{
  "encoder_dropout": 0.05,
  "fusion_encoder_activation": "quick_gelu",
  "fusion_encoder_qk_norm": true,
  "fusion_encoder_parallel_block": false,
  "final_lr_fraction": 0,
  "warmup_steps": 310,
  "adamw_weight_decay_other_params": 0.05
}
Rows from block 6 of the image encoder, named by matrix and row number. Rows with one number belong to one channel. Each number is 128 + 24 x the weight over its row's rms, rounded and kept within 0 to 255. All counts start at 0. After the name is the row's rms in percent of the matrix's.
# convs0: first 3x3 conv (encoder.blocks.6.convs.0.weight, 192x192x3x3, standardized in use), inputs 132-137, a 3x3 kernel for each
# convs1: second 3x3 conv (encoder.blocks.6.convs.1.weight, 192x192x3x3, standardized in use, transposed), outputs 132-137, a 3x3 kernel for each
convs0.20 101 [140  95 109 161 134 152 120 127 123 127 161 135  96 135 117 131 152 137 112 136 157 174 135 106 101 145 146 112  92 125 126  99 109 125 133 120 105 125 136 111 116 140 122 170 158 164 147 163 160 135 113 152 114 170]
convs1.20 086 [138 101  83 132 140 127 116 128 133  81 102 103 106 124 124  91 116 100 146 117  97  98 139 129 139 140 126 152 129 144 148 120 150 110 130 110 134 124 103 132 110 121 137 110 114 142 120 123 155 138 149 111 112 142]
convs0.21 106 [121 171 147 135 164 141 115 146 106 119 104 156  95 156 137 157 144  90 117  91 111 141 108 149 132 134 118 153 153 140 151 177 133 106 112  99 102 110 108 129  85 107 173 102 184 109 120 134  74  96  83 130 105 139]
convs1.21 085 [150  98 151 120 143 107 132 134  68 120 128 153 162 102 140 172 171 192 115 121 108 134 131 143 153 164 110 107 142 123 111 119  87 104 110  88  82  97 165  91 119 147 131 155 138 117 134 142 151 132 118 128 138 134]
convs0.22 095 [ 95 114 132 100  98 118 109 112 125 129 138 114  97 144 159 120 124 145 115  56 177 102 124 117 138 131 119 131 136 101 139 120  83 125 140 120 123 203  56 200 246  42 144 195  38 104 149 141 112 195 122 103 155 107]
convs1.22 124 [145 128 137 112 149 157 157 153 153  96 108 126  95 117 115 132 131 111 143 134 122 101 144 125  92 130 102  61 103 119 100 136 146  96 109 129 134 165 224 177 190 186 156 141 128 128 126 177 153 154 161 121 144 121]
convs0.23 100 [100 106 134 103 129 130  85 108 114 125 158 132 102 142 139  98 154 168 105 114  98 139 133 125  83 113 130 151 167 160 127 146 153 135 128 134 125  83 122 146 125 188 156 131 129 151 119 148 157 150 150 175 179 118]
convs1.23 093 [100 140 136 122 122  98 140 169 130 118 114 117 114 160 105 120 133  93  95  53  77 121 120 102 178 150 126 111 128 130 154 149 148 158 154 149 154 157 153 134 137 158 145 160 152 126 111 113  89  70  88  81 104 116]
convs0.24 097 [104 113 134 135 155 115 155 114 123 110  71 184 117 140 199 143 192  94 135 134 103 110 117  90 156 149 165 135  86  68 104  88  97 168 167 138 126  99 113 144 130 113 112 115 184 153 107 157 119 126 123 164  99 160]
convs1.24 088 [ 94 103 119 115 121 157 151 126 153  95  92 103 161 162 140 171 167 146 167 107 144 144 117 137 108 127 146 114 124  97 134 149 116 157 119 126 141 113 125 135 135 129  95 118 129 123 115  51 132 113 122 101 148 126]
convs0.25 103 [118 135 152  89  85 121  80 100  63 109 139 130 134 108 134 133 114 136 130  85 143 172 117 191 151 141 177 126 146 159 131 139 120 130 129 118 125 130 146 161 175  98 152 115 125 150 106 157 148 140 135 135  97 129]
convs1.25 125 [123 103 109 104  70  76 131  99 136 140 118 135 142 125  89 147 147 107 140 140 127 105 159 151  75 168 132 159 134 168 155 153 133 132 139 122 131 123 169 127 155 107 128 117  86 124 139 118 141 138  99 133 116 102]
convs0.26 101 [132 129 120 110 119  88 115 103 113 134 159 166 103 116 134 120 117 147 141 162 103 133 152  94 109 166 118 107 127 142 125 160 159 131 174 143 113  76 135 145 126 135 144 124 109 111 106  91 129 134  92 144 149 124]
convs1.26 121 [141 134 121 138 102 120 171 119 140 148 135 126 133  93 105 159 141 123 109 136 125  77  95 127  83  87 119 175 170 188 163 157 136 136 134 125 115 185 105  79 125 101 104  80  67 153 143  85 156 115 100 163 126 124]
convs0.27 100 [115 133 135 136 101 142 114 172 150  96 133 129 100  82 122 139 149 166 103 149 135  79 129 131  70 134 101 142 139 156 127 100 129 137 124 182 153 114 154 175  65 115 133 100  87 130 107 160 106 100  93 129 129 138]
convs1.27 110 [147 124 150 167 127 125 144 186 130 103 106 132 132 121 147  85  95 135  95 110 155 148 124 127 181 142 162 132 116  98 133  99  76 158 115  90 120 133 150 147 159 169 153 143 167 107 129 118 158 106 127 125 100 138]
convs0.28 104 [109 132 112 121 134 152 111 118  95 129 133 116 164 174 122 139 159 128 124 135  94 128 116 129 109 133  96 114 127 151 107 157 101 116 109 112 108 164 122 175 164 105 198  88  95  89 139 163 142 169 136 146 138 113]
convs1.28 087 [145 124 155 121  85 129 153 126 148 147 104 101 120 110 121 133 124 103 131 118  78 110 111  85 124 127 111 129  90  79 109 110 103  92 127  98 136 125 185  97 121 110 114 123  87 121 165 132 147  99  25 149 126  47]
convs0.29 106 [ 48 101 125  93 177 158  98 157 153  80 118 142 127 149 143 144 102 118  95 112 116 139 128 156 107 123 122 154 173 181 172 153 114 144 158 180 120 136 139 139 150 121  76 120 115  97 128 130 136 136  79  81  82  63]
convs1.29 093 [130 143 123 112 124 126  91 111 137 135 120 136 166 134 170 126 126 128 156 158 154 130 192 137 139 127 111  92 135 120 109 148 141  97 133 121 142 112 146 126 115 127 129 112  94 143 106 122 142 116 122 157 144 131]
convs0.30 104 [156 154 129 138 125 117 158 175 164 143 141 136 143 116 161 134 117 142 159 139 118 141 135 116 135 130 137 112 143 149 146 137 139 160 146 150 172 109 146 118 119 135 198 108 173 162 129 115 127 111 122 171 111 114]
convs1.30 099 [151 112 135 162 147 118 127 108  74 134 105 106  69  94 121 132 140 153  91 107 115  82  98 134  87  58  99 115 123 132  70 113 144  91 128 136 149 169 142 159 138 134 132  99 123 138 120 113 129 148 123 129 140 148]
convs0.31 099 [132 139 127 150 113 139 196 115 132 137  96  87 104  98 121 134 109 133 142 163 175 179 153 126 131 108  98 120 130  85 108  91  88 104 115 109 217 171 157 147  75  18  55  63 104 160 118 151 116 124 111  94 103  89]
convs1.31 100 [164 120 138 120  90 186 118 155 129 124 132 141 123 108 142 124  95 136 141 114 123 120 155 122  87 134 139 112  65 109 120 114 113 158 127 111 113 114 130 139 144 141 128 157 150 120 107 136 149 172 167 171 127 107]
convs0.32 101 [144 108 102 102  90 123 124  90 134 122  97 114 110  76  99 114 106 170 118 152 130 103 123 140  99 143 182  99  89  76 108  82 109  85  94  96 131 137 162  93 112 113 115 141 112 134 125 122 109 109 134  78 110 143]
convs1.32 092 [151 134 141 184 143 174 124 125 109 134 127 155  98  92 144  71 114 134 110 141  97 150  94 132 104 129 119  98  93  95 110  93  84 125 108 135 126 102 127 104 143 124 115 132 142 132 125 104 154 125 133 117 142 146]