A small model that answers yes/no questions on an image's attributes, trained from scratch.
Training: muon at rate 0.0033, batches of 64.
Data: trained on regions of photos with short descriptions (Visual Genome), 203450 training examples.
Rows from block 9 of the image encoder of a small model that answers yes/no questions on an image's attributes, named by matrix and row number. Rows with one number belong to one channel. Each number is 128 + 32 x the weight over its row's rms, rounded and kept within 0 to 255. All counts start at 0.
Before each channel's rows are labels from the 100 images, of 14976, where the channel reaches its highest value: "top examples" is what is common among them. Only what is clearly more common there than usual is listed. The data: regions of photos with short descriptions (Visual Genome). In brackets: how many of the 100.
# convs0: first 3x3 conv, stride 2 (encoder.blocks.9.convs.0.weight, 384x192x3x3, standardized in use, each kernel summed), inputs 0-95
# convs1: second 3x3 conv (encoder.blocks.9.convs.1.weight, 384x384x3x3, standardized in use, transposed, each kernel summed), outputs 0-95

top examples: text has "man" (26)
convs0.337 [ 69 128 100 121 157  99 138 155  97 174 180 131 116 144  81 155 162  90 123 166 138  98  49 132 116 142 134 125 175 174 164 114 119  88 106 139 139  94  70 121 132 121 195 122 109 112 126 153 166 133 163  97 141 138 129 109 107 122 108 141  95  94  88 111  94 133 114 125 135 170  92 126 187 104 170 143 138 136 150 133 119 126 184 143 160 124 128 158 165 103 154 130 124 188  89 151]
convs1.337 [157 161 123 153  99  97 139 146 129 109  95 118  92  90 114 110 120  97 148 112  77  74 177  56 247 150 136 110 120 156 120 146 113 134 100 153 173  58 207 131 137 124 136 135 102 112 108 105 156  97 198  86 149 168 117 133 152 197 171 150 117 115 166 158 154  94 138 134  97 137 100  85  95  99 110 181 111 105 111 106 154 141 119 147 153 117 171 139 162 152 125 151 140  82 109  98]

top examples: text has "green" (32)
convs0.353 [113 109 177 170 128 172 115 125 148  75 143  90 123 177 124 133  90 138 147 154 136 159 140 147 214 162 146 130  56 109  93 159  85 132 195  94 138 148 143 112 127  59 110 176 118 169 194  87 153 113 113 128 141 120 135 109  99 151 109 152 186 167 103 146 107 103 115 164 101 161 113 109  79  52 103 119 144 111 137 159 119 151 163  94 144 138 156 111 159 135  87 105 124 135 144 119]
convs1.353 [ 94 133 103 153  72 135 117 139 136  79 152 152 162 157 101 189 160 145 137 149 100 135 144 102 232 125 153 115 192 133 105 163 127 177 130  71 132 149 126 116 167 124 158 129 181 136 164 147 170 114 105 132  60 180 109 147 126 123 103 131 111 153 137 106 120 120 121 154 121 201 112 143 112 143 185  93 135 119 127 141 113 137 116  70  71 104 158 155 127 144 126 130 139 146  61 151]

top examples: text has "man" (31)
convs0.206 [ 58 138  56  83 125  62 129 138 168 186  81 109 128 174 131  66 116 119  91 128 137 202 105 147 194 121  75 188 107 146  72 120 101  69  87 162 146 151  94 109 110 111  78 115 113 181 146 170 126 137 116 139 101 153 114 136 111 121 145 108 118 104 133 100 117 146 168 117  96 142 156 111  74 137 133 115 104 122 130 110 127 150  90 134  89 122 125 129 137 156 143 147 113 119  91 128]
convs1.206 [ 93 164 130  98 111 104 104 133 101 130  61 139 117  60 130 110 134  80 109 124 108 123  73 118  95 105 159 176 166 104 109 119 150  78 118 137 161 107 168 153 187 111 137 141 131 125 165  62 125 149 133 159 135 133 112 143 144 125 117  55  51 102  98  56 154 141 151 152 104 100 166 100 111 127  92 206 112 208 160 166 123 128 117  76 163 138 150 122 150 122 160 111 119 174 135 112]

top examples: text has "man" (28)
convs0.77 [135 189  51 104 168  80 133 105 117 147 119 123 120 178 189 109 134 160 142 126 106 129 174 131 119 117  78 119  85 148 107 129 126 111  66  76  69 142 110  82  78 102 102 112  73 133  68 235 171 103 170 139  84 110 133  94 178 127 149 146  94  87 135 110  77 175 172 146 137 110 115 113  82 127 148 126 125  90 141 104  74 137 102 158 157 140 168  97 132 223 108 123 181 146 113 115]
convs1.77 [114 142 153 149  96 141 102 141 127 102 155 107 104 126 142 104 150  98 123 122  75 115 168 152 122 117 157 121 127 158 107 102 125  83  85 124 118 123 185 153 112 116  96 161 137 131  67 140 127 172 108 140 183 124 155 128  98 165  71 134 105 132  94 112 116 123 130 133  70  99 144 108 145  97  86 144  88 114 122  92 124  82 152 207  64  65 176 115 197 142  83  89 153 162 139 121]

top examples: text has "man" (29)
convs0.219 [113 136 169 158 116  74 107 153 115 127  79 140 152  73 139 101 140  99  61  90  80 159 145 152  98 109 184 201 116 146  65 111 112 117 144 124 155 129  73 132  87 134 135 115 128 144 102 167 126 129  63  57  52 141 102 113 100 147 117 132 101  69  73 104 179 161 188 116  71 131 162 108 138  78 184 138 160 174 146 132 136 142 136  79  79 117 144 158  97 148  68 124  79 162 136 135]
convs1.219 [127 170 123 162  88 149 125  93 139 170 139  91  84 134 142 142 111  80 105 111  95 169  92 141 143 150 113 122 126 109 141  91 148 100 113 144  87  71 154 188 142 142 165 149 137  86  94 133 110  79 118 161 128 126 148 105 108 126 110 182 110 108  82 102  97 106 196 116  53 138 153 168  99 123 101  92 143 134 161  95 100 196 142 190 150 159 148 135 167 125 145  90 108 108  92 104]

top examples: text has "zebra" (28)
convs0.224 [161 147 134  97 104 179 113 117 160  99 151  98 123 150  77 138 142 139 154 119 140 139  52  99 182 132  82  92  93 155 138 127  70 108  56 126 107 140  94 121 145  46  89 107  79 142  92 136  87 149 136 157  56  69 203 141 110 130 134 166  85 148 116 145 118 168 199 135 113 158 159 111 104 122  65 156 202 135 175 144 110 162 150 103 176 152 133 199  97 142  78 120 131 113 136 148]
convs1.224 [130 152 164 168 114  78 138 112 139 138 122 157 181 133  97  94 110 182 115 145 113 156  92 111 160 118 144 120 187  88 179 105 198  46 119 122 153 134  83 149 107 164 140 137 210 147 130 138 122 133 183 166 169 149 111  45 127  72 125  72 171 148 101 183 126 118 121 110 119 220 155 104 156 148 123  83 132 130 112  89  97 115 113 139 133 103 168 157  88 128 156 134 180 101  93 187]

top examples: text has "man" (32)
convs0.71 [124 147  83 100 120 148 100 139 113 128  91 153 108 136 144 128  60 125 168 100 121 134  79 134 119 153  78 108  94  87  77 131  98  98 161 147 153  87  88 125 114 156 174 103 155 166  92 154 144 117 118  94  85 148 121 112 124 125 125 161 167 113  85 145  89 134 144  78 108 102 143 136  72 112 134 169 129  87 112 118 127 133 113 154 132 145 162 121 101 242  76  94  73 101 134 139]
convs1.71 [114 104  80 243  61 121 121 152 100 171 124  78 139 138 111  83 117 132  93  75 135 125  99  81 100 142 193  92 129 111 110  76 152 152  84  85 138 108 121 183 126 135  75 102  68  88  92  70 142 182 123 120 137 119 143  72 136 118 179 137  76 161 137 104 174 117 103 131 176  55  99 151 131 109 146 151 148 152 154 111 119 118 127 139 146 129 118 104 114 124  76  93 117 111 119 119]

top examples: text has "white" (31); text has "sky" (29)
convs0.132 [129 107  69 120  97  97 130 187 162  84 103 133 126 130 142 144 125  81  93  94 148 163 163 138 102 148 169 162  81 141 157 153 152 154 107 211 105 165  95 122 130 167 135 111 141 148 118 121 132 100 146 123  66 101 105 164 119 144 117 183 124  85 121 143 154  94 112 141 131 121 170 105 116 137 113 123 132 175 159 158  91 176 103  73  85 187 147  96  84 195 157 152 137 107  33 120]
convs1.132 [134 149 176 151  96 148 154 189 114 112 120 108 126 115 156 109  74  88 122 167 149 211 138 107 110 128 123 100 115 159  90 107 147  97 139 144 155  89 133 100 145 140 159 145 145 152 118 114 155 109 120  96  89 137 104 125 144  62 186 114 105 115  93 152 157 106 162 169  71 152 177 109 118 107 100 160  85 103  74 137 175  94 159 146 134  89 100  95 106 115 124 159 126  79 122 143]