Weights of a small model that answers yes/no questions on an image's attributes: fusion encoder activation quick_gelu.
Rows from block 4 of the image encoder of a small model that answers yes/no questions on an image's attributes, named by matrix and row number. Rows with one number belong to one channel. Each number is 500 + 25 x the weight over its row's rms, rounded and kept within 0 to 999. All counts start at 0. Numbers have three digits each.
After each channel's rows are labels from the 100 images, of 14976, where the channel reaches its highest value: "peak at" is the part of the image that holds the peak. Only what is clearly more common there than usual is listed. The data: regions of photos with short descriptions (Visual Genome). In brackets: how many of the 100, against the usual share in percent.
# convs0: first 3x3 conv (encoder.blocks.4.convs.0.weight, 192x192x3x3, standardized in use, each kernel summed), inputs 0-95
# convs1: second 3x3 conv (encoder.blocks.4.convs.1.weight, 192x192x3x3, standardized in use, transposed, each kernel summed), outputs 0-95

convs0.85:500480475498496497523488443499484512528484475477520482502518513511487471502494477492508562435516501519504513483503509542509503578488508536507570449502479486478458510499485481478493559483494540513532514519488439530523483459498472472456483479490527483503497527507542505525517524533514494486
convs1.85:497520481494479455508529497473486522511556511491482545568511486503528499468547554468464505498505522459488482535529467470489506513506504499527504496494513483496491539492502541505508494493493484512462439450478462487516502459506485457480496475512520514455541514488508469501562481522505499472
peak at: centre (35 vs 14.1)

convs0.164:490494487540532451464502511561536529496512504443515513511511511507463491493528482489479509465514511501506486522496515520551538431489484476525489527525473484467482478498500519478510447478495475495501475465487504456492489468477495537504495494413451508509482511510497509491490522503509486464
convs1.164:485531556505483494504455497574530502485457511522482469531503491485484483457492493496552503519480543473504480479503507496492480506511516479492521486488463515511502492499499504488489540492509510488514511480499506474491502493443445463505550538496489496457511466467497488531481545541465450531
peak at: top right (34 vs 9.8)

convs0.57:481498492545489442485543484519527519534531512490509515510507520527495533572505523519489524492489507527486525498490475483511498486456513489504542530549466482439539455478523489527517508477482479478497487456492513486495482453480472471486508528474482529505466507485445505520490468463512479518
convs1.57:477491501468522462455504495532467486498451508507518474506496511482500517463510470524517439521505534467523507494480505506516491483518490505476509525469473464464535450501478488484503523512516493495515521528505507491468496508512522459457491490465514519477510490498504514546478534539509520508
peak at: top centre (28 vs 11.7)

convs0.3:502488489471528488573515533551552481427496517532500505473464518498506513519519517542457489478492487452521485522452532509478474476504490525544492519536475487472514519494496515492490494496503456479483523454500504506460548538531542508517504527513482530507459520509507534510493502549491520506
convs1.3:483482566491478464516487521515497494445503463488496497509501499490510492488520479495488509465518533545534483499466456510510542476434503541460513513535482525526508494546482482561533465502524485469550569547498483502509543503497526479506511504489477536520511488478468499511472522531536530534
peak at: top centre (29 vs 11.7)

convs0.39:526494496538477495474515451499500484577532493533482545502473493522450475512513486533525529498493490474499481509520455522491469498476489490527477478534472497459494477482490534495495516493488532486515537499475482437521463458461472502510575469508483482531504475505503498525515506511574498506
convs1.39:469516452525448471507510501508500470461473483517495467507514522490513476464496482476529506507501531543472541472489487503464502585481492489462490565501503548506471509522511463457473536486499516465498567518483533521526506528527521505495452515478495491459518516490504508516489488477475532470
peak at: top centre (28 vs 11.7)

convs0.160:481504509534508520474494541495510525507520451546520492453473544476496506522518533504508480495501464538528538494469461497506497478472511481500559509463489466428462497541506484500495457481477467469490551465501483481493475495445538493495483460457491456491493516502531502521509475481498526498
convs1.160:483508499549470478501506489549514489481512469523480442477494479535508504515493481525560519504472501548504531480524513466507518478505492519538509526533522489495482488498510475498531506458517490463506532519526528505531463511499511511548515551472507511491534525533532496530505476503464511459
peak at: bottom left (29 vs 9.8)

convs0.107:539547521501463520493521498511507509504524502486517535514486521511546481546515462516473502489508488491498488506517521485490492477507492544542541472470516493484471483481492475491504476524431463490521461506499454505473502506507463446531510502460524480477504515513487509580472487466476513457
convs1.107:465490438523508507517474514468516497530458518502544486469455509477491494532519546471481521470480484523468535525537476513516495533495467486471546465500530519523508498501545467490481466522510499453468436516479496505471461487487525515509482557511525500481507507510504487512528505516466510479
peak at: bottom left (26 vs 9.8)

convs0.42:494509461487514553502504437479489492522493529495481521450543505439527495463497468490514454500514474485505524495500539543505503511488439500473485460468479511505480513477496506473475501499506515468525492508486482495548477494486518537453544473508503534490531520489521491481501485485450550471
convs1.42:536539507480510530501513541464541510504517515516504499558476509508535530464499509492486510476514514500527474476476479449502477496497515478516474515477486504471462495500514508487479516526501525514476500456536499477576494500547492540500493482491483518480523528531499483493474493471509518533
peak at: centre (34 vs 14.1)

convs0.59:512487476497505408551497498534495510478463556487517463505518486498470479505515547487518528465496495478505516520501507537486543489514501516501508498493475501421479475493491440569502540503492483472482529481487510510471514474475528475472491470522505493498450523530510471515523487498506501530
convs1.59:519533501481508504543532542473509478529495535497507499557502521512463517528486537454489533484463480508449512515526500506469490540508490497487542546490540516474532544514504481464497464462494497486497522471567527506489499513518483541528525470483460550490503542542526549532510529539528482519
peak at: top right (27 vs 9.8)

convs0.108:548514493489472497494503487491487514466504543495554477449506490463480497554506521468503516526492502517491481490528491466489488418506525471511550539472498507503466503513481463539507469495491525494471490480487510511493514480523493460542517508455538450525539512534494511504449466485512473491
convs1.108:501479498520468584518484510483520506539491512532459456504499463510492475494519535525469500510519501504523517503516503473488475464523531506507478516514515522520471481528493513517515491525537508458548496518528460505506509531489518497501525498541518515521522517513527495524496494471457485504
peak at: middle left (31 vs 11.7)

convs0.86:497481499511483492500497503490481499478525535469494500546527515543492474537498539498472551445493485447541471459500508478498495522499497486537505547506480489487542532517503529487488521552496523508493532545519502479488482497542489485471512502571500507501532476487504482502548513471494536545
convs1.86:494490488492520506484538471511500474532545512495490516549508507451457495500498497497488517435497427517483445549508517491469512489486497497538519545513479494507518527506519510553504507523484483498466448533490527528460544476500501511476500465486515536503532542507496544468517475463533508487
peak at: bottom left (30 vs 9.8); middle left (29 vs 11.7)

convs0.68:508503489479525486509540510503496517468483508505481486532480500462482438508510522512496480499498489487533543504476496442441549452478504492490507538479456479452477466476500482524507457489449507519479454502479465496512484484490561512487494498504462482479470496522477517485506487495500507524
convs1.68:478516514468515536489491484493528525500468500515505517469511467533480485506500525509505485509485509536504517456478527520547501521521479537531531546502538530463484487521524492527498500501492533471512539529487490491518510547537465516521516527516502507509506523486483516578480525496520524522
peak at: bottom right (28 vs 9.8); top right (28 vs 9.8)

convs0.151:469545452477512503471497496460528514480504446475517498458505519510502492490508580524546549547477499516468497461502471514479478521469499461492534521517541507495481496561487498514555501528482473490535542512493518507494507539499484487519468507492484495532537496527518480484460490501502533519
convs1.151:547472448511489501521487503527472539541488512484522512472487474499479490511496457507502515512468492460500496527504455476477496445524522451504498499489478524488473521486513541481500513480519473520523456553496508540478507478500527512484511483484504427529482489472502496479483496523475499482
peak at: top left (26 vs 9.8)

convs0.165:511518457456522454536494494518523514490515488532528496432481475521463487532529499529504523468474475477449537525499510502466509504497480514512524494487472539397501507520494466546529486485443511450518528478461488490523485483512526491477499492481491513495489490519491494456474477518535497459
convs1.165:502515472534486485521499516474455459541501512494476473492496510485511507528491516468495480500492470480477487498496519471508513533508505543461589515499522480438496540495488458541495476472466525485479480493510500508498455528478511489491511494468475490486462543469523471573495528511527504447
peak at: top centre (41 vs 11.7)

convs0.83:507482491492504482524487496468519547512517515472437514525492475489514486536493477478489512510514516485531506491485509503513463507502499447549473499508487502564531491482476479496493466502519538467513484537529497460480516475490498569478498538486505541480495466497461507534535514521537496464
convs1.83:477546458519548530535481514500528483528466549489505508538514503530480518478523491471543460456513465511504502514497486482485467494496515490499512506516480493491484457507533507484513508508481502505489496479505506458538440479514520494467519500537477549472492526454468485466485454502500525520
peak at: top right (25 vs 9.8)

convs0.35:534482504448499523500522466478515499500516486487488533477523504473497480505497459471472452498478514518491505504467531495494507498459468534490493418496538531465466507487522470474508498499478534489522513482500467543519510471518475526494537489464568523487491530494541519497504504520474526500
convs1.35:531487535470499514507499488494558512517503484476497472531489524514545487482524501532478503468499485483452477495539500490548508490486526547537486481516483483494514496479502528474496495472462507491473488537510509490539525524506529518516493466505470485514517501490535467486500465431498517491
peak at: centre (36 vs 14.1)

convs0.81:516490462453488553510523511526475534493517538535532478446485519485495491503480548438504545462495510461533488493487507466508524454480515511518518552517501468448525497507496498528484423480455492494515504489523545466496483533470515482477499478507504507519506508476507505511480495548483492536
convs1.81:484512498516517525526518540450555500520497555462488485513501477507517511520536502524501503539493519516544493496524513515494476508514490554521524515517523495460480510506508471490529533477461547501555521475510501500504522501479503544514542466477472547519482550527487564540466493519573515542
peak at: top right (33 vs 9.8)

convs0.120:509521472503473491460523490503499503506485554472540516485436504480504539491523555534521525518524498504492454478503512461508461533487537512509542515474492501533492501479528470522496527471489503466487462494503534509513504508441469467507527502515495492528511530522494469504493503469543457493
convs1.120:481506502569463516513514515502527514546503473560506463481477477505484503499459495483504484569512521469487504524510477495468509460543507492484481500502500514481464465465530456502508496526535486506539485492465524492510522512485541500474499505493482499502497516508509512526466483499489528469
peak at: middle left (28 vs 11.7)

convs0.161:516518520543488470507502491458473507508517517506577502508557492510482522483501515476514589488500497481461509536496489535529495573512490502517498537481514526472529491506447500520482486502441497479517542513488502523471479510515523522467474511491502494543500527513491459506494497508483486524
convs1.161:555509463528481488500512482497487512509491553495508510487502523507492495463507518499500502543507508490531489485535505464511495465444530491466515484516482497490484546528579491542502496470509506514499504480515496499450514530477494455536527539495512525556464538525485498484466484501510487549
peak at: top left (66 vs 9.8)

convs0.106:491501516519512510467519496531531502460506469509492485482501528502505492489518459494488462518527470497486562507514505454486455528531461577499482461443516503456497531559509490469490508471473484502513450474479499486512470505481510523485478461476474461464502527494492505527494495452471499510
convs1.106:503510510476498487501538519488564504533499546519534481460485510503515521508515490503469501510488475521485493510484517465463481432508470483486566492529506457506449492482501476515485482476511500482496514520532517520525473526479500518506517479487536529537489496538513496510472530513506524520
peak at: top left (33 vs 9.8); middle left (29 vs 11.7)

convs0.157:497529458508478451469477487504491519496497478504518518478505514492478473487522545521490563514527514529489499493506534534499474545509458431548535538521507505494521489510514511496505474536503487496525433532544512487504489503505535512469513504487485504523497526490543475489505517510443556555
convs1.157:578542475520474514513566497513510469533512470476528526458550511519516512439518519493547528533500471473477491489479516494496489500473486483497519474503505485479475514458505528518507519511535481483480525501504459534499482529473476520489501487470515528502541490505521517505473483500510497496
peak at: top left (56 vs 9.8)

convs0.74:463517519538485459514511508523491516534521509495508493506518513492459499552512479486504539478502501501522494516490480532481560526465520463589502514486481437444522481468495502465480466499463498490532496520468471510503495457512460495511485537485458536522498503490465544520558543538508536522
convs1.74:496470504464514498492500499499473552520471478464515491531558523527470499462519509482528499492500508512501550503494527512528560552506504502450510468519495522502541469535497498483527487542527482511527548500509492466477524472485476529477488469540511507511505492449507475472476492466492509480
peak at: top centre (33 vs 11.7)

convs0.10:497451491489515498536534532482489517513531531517473461472542528517430511535479500508491523490465448467498493510509487476498477516484542498509500492465522514505524526521498501489489481489487528504525497498491485509480471497547458530490477540467491499515490487485498523470517487502491516555
convs1.10:546526525489499502489507528455561494479540518517545521554478503498489502567510501495496471443523519513537472510481492485505497482515526448526478492477515486489503516537502503512518466509505518485516494482523529497532508526506511515525506511475531549547503542536531504500464482491517510505
peak at: top left (34 vs 9.8); bottom left (27 vs 9.8)